Weights of a small image classifier.
Model: 24-pixel images, arch vit, norm layernorm, activation quick_gelu.
Rows from block 2 of a small image classifier, named by matrix and row number. Rows with one number belong to one neuron. Each number is 500 + 25 x the weight over its row's rms, rounded and kept within 0 to 999. All counts start at 0. Numbers have three digits each.
After each neuron's rows are labels from the 100 images, of 14848, where the neuron reaches its highest value: "strongest on" is what is common among them; "colour at peak" is the nearest of a few named colours to the mean colour under the peak. Only what is clearly more common there than usual is listed. The data: microscope photos of single blood and bone marrow cells.
# fc1: MLP up (model.blocks.2.mlp.fc1.weight, 1024x256), inputs 0-127
# fc2: MLP down (model.blocks.2.mlp.fc2.weight, 256x1024, transposed), outputs 0-127

fc1.493:478526491518492531482523489519496522470475464522470504499510476497484522472495489532486471474470448483505487483507515489542506497558476502512487488533507541520499520525539527510476475503447505514478517477491544497505497490471518541503516482474519457475520504528459458472493461495482467465527512519521518490489510554569499505472499439495487537468495521497524503497489510473512454510494
fc2.493:466472492517512454490580516477475476523507489503508513530516495510490483527493467519542472484506551488477502460513505510518487527503490540500467506485495495545511496541477492506467459531544499514544502485485484535500480498495490504495529515475498509516480550467503500435534511501487478547510513479524497517459518515500469521491478436474494506538521475495528513485520513499524495475487
strongest on: cell type: plasma cell
colour at peak: blue

fc1.624:507529510466481498493476522483531519480517511507523509490506509467479527535483462503492485452549475491519491572511488469458483458526442502529512521514523502539509469496471469494474543512493509494550489481554533483532533516533521549495543522507498507478534500444507473465504491479442492534477493498520518462473480508520510501536504500525493488461473474457500520509520491488486438545496
fc2.624:490508445510520509504491480511550496527523494517494474493489543498516552495491493492436504516512506473495512515475512501501499470512496522491494540474473509471469529484488469501492502537502508533494487475477494467518492515570500542504493484484485457470513487516474490517531515475506487518480506478511524513491545518500494508510478479504504461511495462458463472537537515498478505483521
strongest on: cell type: blast
colour at peak: purple

fc1.751:526501497499476495465476495524471518522504480523539517509478419499488506499514495531489505531542467524508543535526481512521519471521535490497526514480525519537485534452522477482502509522427504505518480470500483492488502487541518526442522496524498483497511468535495493510499522499536451484497473479506471455524528457522480527491486506513475534555457515476477524472482510501508551489495
fc2.751:513509460512492518475498494516556503458504504497491502480466504509524513549462490501521474533471500505533484509527502507475512496445472510490490478481494489456557520525535462554527530501504548488488474530499449530509525501510461544497527471467512490405496518492523540481466510485507500531486486441483503510489510476486519490449485489486495488487500490476503499467495467518503521508495
strongest on: cell type: lymphocyte; cell type: erythroblast
colour at peak: grey

fc1.414:530485515493479484513468496507514499520533454498517491508496479527495512488572547473493494542484523522534494523465517519475526524494490544503502487460513494468507511532483526505470501506439495537517480545510509491475487499467530471503487506509508492490467488491495544547504474447503502448504455556474509499498522450503537514520487483448444490494494492518508512487511493509477540507560
fc2.414:514488499552489493488490504451514497510474511493526472490484531486501461485468479516531519515485467549525527565492495469516475511497473485509462548525488499482509484515481512530471517495491495486477531523489584541521449452497503463499507538448495549445490531464521528472503513499513537531421509484492528489528524486513554496525497491523528476509525480527490493483475559497450488463481
strongest on: cell type: artefact
colour at peak: pink

fc1.126:502492529497518518501526466510556477475504540452483456525513492527505537507477528525512496492469500476476485519527480529480472531523525558475515505451520516475466478463446492509439546459537519491521485501473475510541493469487478540510530511512483470481471482490504495515510469532475534506501463486497470483485545517509508494497502562562479463529499522519502508496493481473555507505515
fc2.126:485479527508503440500483456515529478528500509480502446553478498513566495516472492496535498508513502496507489517489502511510519508512512434469510509502501499581512485474470448507480502498505529477557481495511498504484470486489538549514501528513526519498505504504511454495483505492525484541504497530504458509547506529521517486531507526500509532510457509455534475511519505495494499497493
strongest on: cell type: erythroblast
colour at peak: grey

fc1.229:532541506479488524495509521449445496494539509555542531501489511522486499505518499516504473486477460505502531483518535497443450507482518492465502527478456490470488514504480488493518473520505479488545485519513482470432511467468482536535488518506489480519509542527487466512524538524454486507467494452507474515497518477531505525515548482455525487463501505542481523537488506504500513478481
fc2.229:531503512528521454527467481470483523509484495534517498473510534544448520529549492498486511516479525520493465477515515457473512514491505536476491495524509504457562503509468477475540483468470488498493483497499524478455468521538485462486487474464496540520483511527487507496499492446555532497482535496491503504478509529557467515485484497483510507509552525487516525506514464470534467497519
strongest on: cell type: lymphocyte
colour at peak: grey

fc1.650:498488526526526471491473499499508517530478498508548521542494516470503507496489525478486468486487485525503488445518490485488497490461550525530468501470494519460465503471516491499506488517470484527501527537515510471483482488476545514487503513498528536519512478502489499537529525507487518500485499472517466499528530477482497495471491482525528536464517490511506541472466536516520475512552
fc2.650:494507538483481477508519506514495447513538539485519471511473524484492449538518522541516537539517508478484497482483521539502450532511490506501504482563519491470500519476485471520469465530470505471499500527474458468509530510499452504464504512504464512487478540487500478501546529531496488466507462455555486488506482536541477484484500538497496488457536485516468516515534532490467514523498
strongest on: cell type: eosinophil
colour at peak: purple

fc1.628:479506496460502506452479491479505505491496513478495459502519480549480482466509518499482489487558505503499513543491467472473458512524507506477512516497507532479528524501539528458510484465544464511533511512539497492564539483424549518496509454467521482497457520483521519501519513484526475567488440497524450472542539513474527510525460524494514475508471498512486565488483549461485516517495
fc2.628:482445502519549522521522488520531553510500486501512504522500530486538515553502534469484488471485468530477523518501568515499520479481509471490549477459484505533469485483486482446498466528529545494507458498521525489466495510461473504558452451523501502502454546485480516517468511488508522532511512505481510502495528495533512482498528514505491514525468472511527456495500507499489507464487
strongest on: cell type: erythroblast
colour at peak: grey

fc1.495:475509492525480468456508523480523503503510510531520558521459497529521493506512472506495442503525552494434518498476480498506477522562477495520507478517492495508495453512537496508504525541475521513520489496483525520485511506473527526556532490534503483499485463455518537536497511479496533534498512467492473482434500497504542495511493489480410498479508520489487472469492499476472490567490
fc2.495:489475498501496477488475480486508511512524500520487477523507497550541511484515493500489544504515550554512486480502461477509492493494482499492494504504512520500537482461484486522498449519515481515536472506547510514484548472531496510498509484505490518543479498536523493519531514490511526522501494538498527542489532530432544449540526527521506493480492482517497502525485519441498502471508
strongest on: cell type: band neutrophil
colour at peak: purple

fc1.757:503499487505485474454511514542518490547491544473505501503535524465485488473517497536541514520487527475428465478518476484495526490464455529501474477435563508444494513532455497498484493509502467532524481501483499518489518515539495498562523501502532521463510495534481506474538464503474471516498512556469522486533531534519528504533490475497497518465544495520527523541498493476522483463468
fc2.757:497539482560510516467520465478498516505435540521475481480499466462530515485481463494539499504514513478477523479524477498536529456518496490523521496487514480471482471492516513540495463489466554490509501540500521494489461528502496531533489481481505552498512554504468493468526507508516477524501462522497523458525494487478499498480535534495501500556487562563496518478470553488494515488460
strongest on: cell type: plasma cell; cell type: artefact
colour at peak: purple

fc1.53:529504476501483506534472525483497492495496494496478458502494493473509479503478511465489471454503510470529532504544533495436484496489496481529501469511487500513460492546519493510502500472512557519533508522467500481502516488474485493508458441485496513482500539525481485531515511528512489503505523543503515438502511517471512471502519496449491494527492483490466482490535533541494481486476
fc2.53:491547456505494514499539497473485496471518534494514532516494515504493503540500518500500510503523496499473499526547541480516557515471508481501493515509469498505550481478465478523522490484489511576527455511496475530514488484511524484463479534517481465505485524525498470507490552484496521458515522493507474527510517485543491522475508507503489460559506519475488494497458512544492497545468
strongest on: cell type: erythroblast
colour at peak: purple

fc1.315:505539494493499536484485478491521500496498464553484499471485515502531537522472504433516499500502520516503486476507490489482477493514534518526529518478520470459493496496501509506472493465477520494505477504534528489485498511509488478507537451485533550466491532525501448512445516466466539496535491503526515458543467503562523484496500487553510450499544492506508493510498537474483492491492
fc2.315:476528494511535505526481456539482496512473463472526463525470514512510511481467491527495441504517483505493539478480510505510511467553476493541476494494503482484484531470471497547498520535489490535519518491504522498512495493494520529463518543540487448525482494505496533474519479564520523457450437517503479487491505443558491497501495496504511487509560499451528462517452505510518521500516
strongest on: cell type: promyelocyte
colour at peak: purple

fc1.603:468523506512458500543502498490484493482468530520492532508518543488501559527520524549475451492521481472482500488500477529489493517494504496493495472517480505478490494550464492505494504554526451523505494551486556508520530506472502553501489536528460492515515475526537461475481501476464485502518513496480532516495496523516462539484527528494471494503493504540473485501513535492474466525509
fc2.603:498516487482515482528536523486499502529501477521525447520470510490547484502500496493519525521491505540528490497516517497514521484529436529469521505529498529494498498488521512466492523539449434505527504498528507529493479480502523520546539507511523514485482542515522528492511495506517498524462537478483510526482508497509526534482509470538488472485491498502512479535528498498505484499543
strongest on: cell type: plasma cell
colour at peak: purple

fc1.212:487496488510480515531469524506506511479515493479517530487486526519474449437484507493497520511543481553486545536493484469497470487521523512523511462532489492525507476494491504477513519520526518494500485493516477451565497519522501520472499508509527492508502502505528510501516517568468477520525470478533490538489475492487523530415512474514488441467482522517462511453470481500534481484488
fc2.212:507463501482470541520490516519445490492462545501509512544481510482482529464486476492467507459543519518534450505487524516489506523452471512501534503457507493480504473480505483469480510523506499530473445482533510534470522531515467532530517519516501500527506514493501483474470490496483448527471562486485506503485521502504481503505488534502504537491491481453544507507485492503451505541493
strongest on: cell type: blast
colour at peak: purple

fc1.350:504482498489476526505510536495469544504526494479508468521516510486536496535539520506506531507502567554461490485465456505488529520566489492466536478529486503523536536525481503489513513498537479486528478521477567537508509492561512502460500519476514554440491456517475527502518503510565516495501484493493497530533525519490518532483487514493482503471506488526486524474491496483532511503519
fc2.350:540555461542513487493461477457502457455514532510517493487469551479512516482468478510484508505495516515426518462476483472494476449450468501507478512526491456484511511517506470477501495509500525497511514496495537496515521497538501513544494472566515508500467482510506501528491484473517495529499443559465520472500493498500543505497472536498520501503536531482489557456457466473480517515469
strongest on: cell type: promyelocyte
colour at peak: purple

fc1.433:499507505501510533495481506528481500541495457508473518495503502491541530534483491518471481522502494499495469470527510500507481516517477524511521490512500447509503502475528505529486518522493504494459537513507502503532490526499511462511472485449503463484508474518467515528473468522534484509524501511476485485503509487508517475498490482464495464469510505499489496485516509533528499503488
fc2.433:520479477523493497496492514537527519503527515493488449502488510484536556493526504518472511488498500483535514492487509525480515530567546540479448472498518531521487474464469472512513523504543490430456516491476532487494496475550466495504509508501471488518497507530534494528484466529425489498508514526522499509496492486520484474496505499532500537529476500540502513533519468454472535514501
strongest on: cell type: segmented neutrophil
colour at peak: purple

fc1.420:523509498518528518515525463494514514476444515490561536511467480489499531479445495503539499497511515496473513510502497536518511522485543523505492504493505493470505502506500490534484582520515479506501516517503478560485489487537488491482515513499488553483483491461539517518495478504526502468467520517484487551466539485505518483543522513507484457463452498511485482481479491493505482510474
fc2.420:519502541481495498473449498498520501558509470492498463479514497530486512508490533505546453505450509506465472495535475492416475496484501486465519501483521479502479474438520538518481491489534498484517454516489518529476529517495507485504491496488498500489474499505497504510485557531529506469506491524484554471484463468536492509493486479518513517499525503491537531507482483502490510505529
strongest on: cell type: eosinophil
colour at peak: pink

fc1.230:463494504487510479483455503476471459522460500466504493499519524544471492505519471526510507503544500534515482464466520481518517574508495508475485525480492465489494448535506503510542547478538520494513508527502424443514526540460492506553471518509503447486514470502495478491523515449498450473515521531497532500488519537531508505514470487495494489507476540484494538564509502450486490516502
fc2.230:503485503479472444532488533476521474485528445507488443485480500486439475490516493474520494494464511486515492526471491526504525481496525535523521533498506464512505533463552488500531473484558513509474538507489466527485528493522489520499490494493473506454523485560489475455546505491525527457533501493481497450500544497486517506477524487514516512511522520497532560500524497485511552502499
strongest on: cell type: eosinophil
colour at peak: purple

fc1.748:442508510414484503527517520459527477490482471506534498547492517482477493530572522494460532510464485480537530515540464502498464446485498494485527501520500519489510500480482505503509512464503504480515517528508499504552505487464515497498490510504531523515502543490490518485521527475463532482520474482490513456539511493487513540527518475482504508499506525501487450489487486494480444512492
fc2.748:465538439450478504532492491460488494529479478536464510486524491482494521512465504488477517514526523515495464516529527511499514489542498483498472528549464484534496541506482501485488540478496511454456458493519460510531488493492534509491496523492532520519501538497498532501524532497464536497525503485467486529478490495545520523445464526507432513493536494479503461511500456490458524495469
strongest on: cell type: promyelocyte
colour at peak: purple

fc1.198:494515507498553462551482471523500513498492538487433479514481478483510507517487498476485476518513513506469521516568525527478470543513562505498503551482502485524500519492509541489517536525494477495492591510537461468475499479507505484466459470499489508466442505519526508536530524486500500502516509510476498460534493453493453523537514509479497484487472506490498477509492462520499555534504
fc2.198:516501540501497506496522482474504511532461507494513480469445489509507486511475530473489511505436513490487464537535509445494540472516524494500487532529477465572481494476497512475490547527501518542541539489518489560499462516494488502488505473514484528477495501489466478540507525461513515470523523511531516491509487525549500490514469484522474459537527468487557516524514484510465558474491
strongest on: cell type: segmented neutrophil
colour at peak: grey

fc1.404:511555504472485516469521573491501470477481490510530529474522507523511471516533532491547495491458551513558477474449490505489531526533498502489478498501551486484547498450516477494465506502484487477527447476479479527465484517499508477512480511504514490477458508532466483533516487505496522525520463473453444477511489526561533504499509497533543529537504496445523487520499468498512514527519
fc2.404:515553506477492510476531525487497483480465520545554497494520481470541472481481506518492515493503532511485521512492501494504514496460483503472527492508525507527471481494519528483516499496456570467506476511534460451478516465506515516491457484462493481496508488518524484515476551516507505488467479537484473522543508486488528512481492517510526480512506518495438494474475521522504475476471
strongest on: cell type: promyelocyte
colour at peak: purple

fc1.663:475513499501520532445498499500471476478507516493488470454462527484537483548481505502526478500517495491542507448497538477513550521452520480518519475514525504511474489471493522475491517479511511491476527502505524505523459491477505539456476503498496512540495517491559495535522467500503492474437480508483458527548565497486521499520533543499512510487529489479462512514546489523499530533491
fc2.663:546521517468457460513482561518509484539549499477512524497537524497498506492544539475506475474508498514485505459473462511507518477473492489559512478535526526491510488498509548491509497524501517477518471485486464523474478479472498507487463482537513539473459545474493550463477498487504506512515528486486504463494482492493495496454499526512468538524534533488460531452516501531480526475540
strongest on: cell type: erythroblast
colour at peak: pink

fc1.333:469532458475478483512496478520531461560562533497480510466457516510522521514512464528478542518536462479498515481467497524523508493497475464521496498445450517504489499479525541513492544504517499504480520534536506507459507520518522527488475497510474524494487467473522463503526464478522471527492453533486484535498528509512524522507506487482555519487525495470491485490499528523541514489479
fc2.333:501467503463464514492511531541478473506491521496484519528516508485504494501488521462507523488479512517503455537499490499465483491448476509516485515484496525473496471531533508474478512505519479481534519488480505518509505513496449528520506471496505467545533479506519485453467506524548464516531483460463499484534526500480542592497491501527467523501477516515529507540509540525485513504514
strongest on: cell type: promyelocyte
colour at peak: purple

fc1.137:464512513500543483530502496486523495506532491486488501489496449472472530486528448472512509522510527502507494504483546521478517502495475488457476521492512482500494542512506514509470512535490426460518457502495475503477471480465446475451514485508511521480463487479494540486508497550464470474478472528502510533503505562524510538513499514524509562482497458526524479522502493522469480516506
fc2.137:504451509474503493514521436530517519554517458521468489545493546513492484454526521547490517462531491532469503500446497479469518477500487493470501546490516479551510542497509471540494487540538466497481522465496505471516484486508460492510515549462510515504540537515497504504472521476457484513469555528514500472515502476522498497533480509480484536488485494507470515499501483484499487465495
strongest on: cell type: lymphocyte
colour at peak: blue; purple

fc1.96:484517467507519508529464473486476487518536477484508537532471539537498452496506486506446500472517482488548495515455491561533496514467486515499561488519520549514489511531509547441508479504524438515496495511475484475474476512536496499539498482467506487518499512529467483521512536473489496488485494495469515486533533449508480499557507534491476535523492502501499490476496521501525505517503
fc2.96:494525500549449498525483534509471490453496463551482482469484512525479514498493532507457492505493437459415495537531528503483465492511501510552515499501499481500545477486463474513485533532482561500477523427495525478495525528485525536508512487517520442510500491480508507490476520501519484517519466523494468554481512480484481465529470473519514504509500476478509527501492486463515493498555
strongest on: cell type: segmented neutrophil
colour at peak: purple

fc1.112:497495452537510544511499501495481501460501519432521512496486539523475513480499559531506459491508510454513484495493494530520458473506484519509514532523488531521504463499522500454496534521480479524492542493491484500470524560502476499558469471478516450493501502476469521481520493493493529524516526490516502523540498489527512490491490511536532469497502487500526453510480496503478474505509
fc2.112:543505537497537500538470512493496527543438532468496525487493483543490480417477471459472480507502501561498506500477519493511498506510463546468516507541469500487533517471477528521521534499489462510529496533532491500518535452471445480532480492530547461528520449459510570491525517509455484498488515476485494481511498541487511497498490484476462458510555465505486541495506503470476470495510
strongest on: cell type: eosinophil
colour at peak: grey

fc1.606:482508493475484527491525516511531499465489498536513488530492522486497456502513537499457483543513537447520515496515479498489512546528513497515492486540514494525509543508480520470487458496536515540517500501506500496500515493508460469540529517488519496529482526530495484530505502526444505495463477513497477508470544489536484503460498503535536514463516479497524517464510493536513530516482
fc2.606:479530432527487486537576512511546503514473529519513505512506495511492520500548487466454503533562500463516471521495502489534526510503453531472512476515477466526468548496538472490495517463523502499487483487523486417464498523480479495512457530480504522568481495453517540510507528519515490526508504488475452497521524454478489466507510541526500509501499486508473495521513482495519487486501
strongest on: cell type: blast
colour at peak: purple

fc1.294:485490455483561465509518501483469502453536487501449475504491516485467495504514462519535510469494554488537529521478476484528510475528517485513461460509399481552473473517512504455515507525512518496490500503507512491544509473541499489480480476496475505486540533454502480515482490513530506485514499525505476513493473476514539515502452478461470532491515509495491496539479482509488467488477
fc2.294:514492553515522519477494471463485496489586449474481526507518514511531504497508521499546487505560484492470452512506509507436489534465499501486501523489482470550495521468473517544518492517519498494512520520472515479513488470472499501496471532547471493515506497488488506496488481522496476483458503487527510478467425525530511469544486473526470498494484482541529490470489507509480525492500
strongest on: cell type: plasma cell
colour at peak: purple; blue

fc1.469:508503487480481506508527518525536553503458505484504497493480524488530507518491573554461482505548487506503567459523553513511503483487504509521496492520485485503466443482450523499520467492485461496479504559513455464493501519494505482488474481519478501516471488475515489482490500460514430485492507519521518486485510517495455513525522504512493487480496512499472533513498557495497465523492
fc2.469:491501482512467485531497551517484514509549482516534522482450508516481483534462518495497466444477541515475517481475525527467503472507499481509510493472441519483467469472440472526501530532497490488504501543469495528517512542512470541480505546525486489481499500503507499498504502479514501501464482539494503514495548545541518510460471463540528459478516519524517499555512466466500523484512
strongest on: cell type: plasma cell
colour at peak: purple

fc1.362:513516512496513538455516519493475524509472486449503451553514508507478456487520453477531514492490490529490512464454512475474470460545475514516499473532525482475505523516433481547483526454483490498491497507536485508495512501458525543484483491508501488482460553513476494506496456487509501515547540487494511509503503460465481493476532448525554493480554527499512469539480536520535537501554
fc2.362:477485496496467488493502489528543540505511510477539484505473469534506509505433481479503472485440492517530468504460497469472507499468504517500456457511511529530466496496466527454489511504519521502527553519477471460508471498535515512505515492507453528499473512472473576482535452523506509525524529483563505468524493485527480504447491511517496508482518479490476509483469509469523474481472
strongest on: cell type: erythroblast
colour at peak: grey

fc1.37:439504481529468477535499551530511484510492466548472478505475488491468477472546502545513499519483492493503560514500467484441539484503520477467473484491483511531546515491482510504491522483486485493511489544518482481475492512519520550506524467491468535493521476487560493527516478476541479489503487537516507459532502508473509482494497491512462500494525520468506524497519522492500438518496
fc2.37:524518522459467477473502517468471535515460539491464486527477497499522479487475482473528514472507479507490544527483506494517473516500483498479494509480495508513484494483502522521502490486519495505460515523481508486503509502557540489515490462465466502511479501515528488535492516517513517522486490520545482495535494507545551513483526469481489477475517496533506526483468559542517557481527
strongest on: cell type: artefact
colour at peak: purple

fc1.379:543497487524506531459466527476516514540523526506466502479493557473488542505495524503455489475490490491514520551478533497496515471520494514470511515545459516486444483481501482487502526513493468442512479502513509484483488553464495518498487521528455476484513476548492483476503493488448464547491456515454524506516486469522461524465534498544484526498497537504520550520539523495508481499496
fc2.379:504524487492489452482544479481447480545504531535489512451475516500508525491495515502506494466477533534498498474501494535496495487424496489503509507480542477468479469467512486520557460516516479490501504504518523524506486500501506543516500534516475508470523526475514545482466501462521479537522456533528498471492501511518506486523472498501490469507493527501521517545505479490501463530532
strongest on: cell type: plasma cell
colour at peak: purple

fc1.360:507523510469460497493479513508484486519510486483481523508522460526486434499544485498483489495533503481497536522530493488497538467513493531530532478486497494496489453502497496465489494454485548496487524502498454521533535457458501500517505476537503513516502490480476489491504515492499509489465520551521531514466519498531482492482554534497502492487523495510496479516507453514515498507494
fc2.360:524545490551461492473471507520511497505520498539557494494483509513520498501506543504508493485497520477464495480567494488488513484533561518473511514514486496501478460463479473521514485473488455519480525464487502519506496501500487489463489500499480456457481502466486511498538499483460478475459465518499517481528471496519507479507503459505463486511505486514487466534498504522518480469492
strongest on: cell type: segmented neutrophil
colour at peak: purple

fc1.233:493478478492487482478518433507514507538488542545490497493470472555523510477517457511511544481495497496485520501507505483516496528499517524486517496513494528504501493505454526488513493498440503494479456471493465487537525546535486502518485526509490531521494494477515486508508457552487485464556445501506474490517466482522513479525523500511520524474479495499501526538474547488503500466490
fc2.233:493534528473497508545469503510509480482499525488478461498484509494547408474493508533497424473489471517471521485523513453504499478483573507477547479532520488495510479512525485494502489490485462493500517501510502538457473483485525500465472486505553477516515495500463501487533521524478518506450462498483489520549490493533486458503478483499531485501489503515494518502514513526546501528485
strongest on: cell type: erythroblast
colour at peak: purple

fc1.561:501465526535498497484480480485505495481474533491483478478521477465516484518521489483512496509498495536519493505481439449503510510513505488494489515518476493485512516442481469514511500491520526501553501558496520518556465499490501500501479514466526507534503525499535473454497498475497478563504494518493483503525543505472528504534508519519543514469516527470514460480506535475485530506550
fc2.561:491472532503479489504462557485479498553494521494509504488466485468525534509499520472509511504483491481496512494477471536488512502475511520455527512546509514509538526493489531515522495476453485467501483505538473508504473475480478544484488469506521489536486546523526497511522526486526496517499543514493488453495482471491458474528507504513514523520493518528530493466499502488475456542492
strongest on: cell type: segmented neutrophil
colour at peak: purple

fc1.762:513483503503465545559499505482504456510488506500478499489466538477507494525548531511511490499516463505484480516517512527519482534474468490516504559501494538516511514523482543521516474485449513532499481550503480507544559490498480521499512469487485501535518523519518511487511498523482494509501456463489502464468528524510494481526526451451486498500514530474486547485532445498458506497529
fc2.762:481514479515511552487525519532534478472496487506528493471495515523508525515502498524495470465507443501486514477517510533491496481491493470481521508497455537525506497449514450501497542514494489476465477493484473498479475535489478469491433475467503483496491503524509479475513505457493511503495532524536480453503491504504477482458511488541536489498479481464496529527524566497531472527510
strongest on: cell type: blast
colour at peak: purple; blue

fc1.576:504456490517486502512500511516528502497503499505507491477487545525451541477481504463488490509474507483491561504553482497506458487486491480497520507500524521553557497455496529516479497475479483501483485490492517496468490471486514509526529540478503548505466458484557521485518467472517470525487495507479476469503514498467521481509522529501514489556453479468529455505516506512472494483519
fc2.576:484502488487510512467530497528539476502532488512491483496515500512533501510474525480524497494483495485479469485484535537497455547492477525475515440501475519515469460475479512497515505537467481527487489484507561528568485495489514515464485522470516495543494490517461491500520539486545468486555480520510496488534501541524513482500534491488498474448530483475491537534535455519506450453520
strongest on: cell type: artefact
colour at peak: pink

fc1.733:513491465493495504533523539526447494544506500493473524495514518494473484445493499517509553485501530498508530528467499499479476509507515505487490457508513493515509496479448484525481492546481522520511458546502511485513494460488463528535499513479556513484534503506471489500545483493544513503476499489495505489490532494459432523525528525505509518487521498503504549494508492508511529523436
fc2.733:508522493503515486528495530478530488506483489491486494452518486510524519487501461465562536509474503521484502449509489499536517531490529513505527499508520462498515501457473513512530464511479490507492478511469479497486467489494514527495475526496505476516515519516467483523476470492566516502478498471483501454470507522457475510483543522478481490517482482476493541506467532475518540520505
strongest on: cell type: artefact
colour at peak: grey

fc1.448:494479473473484473518467510502492516539455548502529503487485502521507512505529493525503533508526505512523524484479499488471444476527515482478496514510468514478539487524520522517529471492464471490476511505489492501522510538485487518456476511562465472511471499528525487508472531498500449503513459508466530501482511516484554465524484484511505498497507527466455515485506508509500486492516
fc2.448:525472467488480512526489552525475517485486545482516479493477516496511460472486510510497513516481538495528489468494519499498515523506522469479492550524518530513463507461455499523474509504507508481460464497501516484522452452529491532488458477502485534484560493546515492478496480489511493508497458497473506540474519530496491515544462506539460458477498508486508502493497516473515518514501
strongest on: cell type: plasma cell
colour at peak: purple

fc1.88:462497501484473505486471503486515502538498481471508465506485526495496469557519484490530500464508488503459523503522505448537475515500490445496472494524515453504462509492494489536452453506483464458486476544461497529494554540507513509490530497495574557483516469506535480491496516490499503506482505473460487488531517503537523535476510515500505496527436507482506515501497507507518525470497
fc2.88:527486484512490532493513516501456492498547470494480522493484520527470487471487489528498568523458531516488499455503494515504477529475499498493544521474457526473527504500503534510483487452484479517494462447468519546485506483548466498497450515538534483519504520496479483504554477480538462437506545544516500471516534535505540503479524486525481502502549498474471506513549445503486471489473
strongest on: cell type: promyelocyte
colour at peak: purple

fc1.258:522501475499505530516461509493492493492526498521504503502458536484528507476519513513479526505533556489491505481499507459469473501532483480525521482501548473467521448482538533532570524487523526486530502551479482511492487499481485514509501484501481517498495520512521533514485525497511505518500497452518531486504524518490475508538485521467513493537468521477479465468515478486472484502445
fc2.258:488489517550567500521505496500503485445534501493475509463485501514432494483490491510511509483538497479469466468489498458518496525511497473500518504502489492488513556463502492543455499539512512509518499537494457516500467541511493509461504526479508541492470489493500480491549445457503488459468511520534524521490507525548480565485488496495509515449543498510544506528478497531467505527516
strongest on: cell type: lymphocyte
colour at peak: pink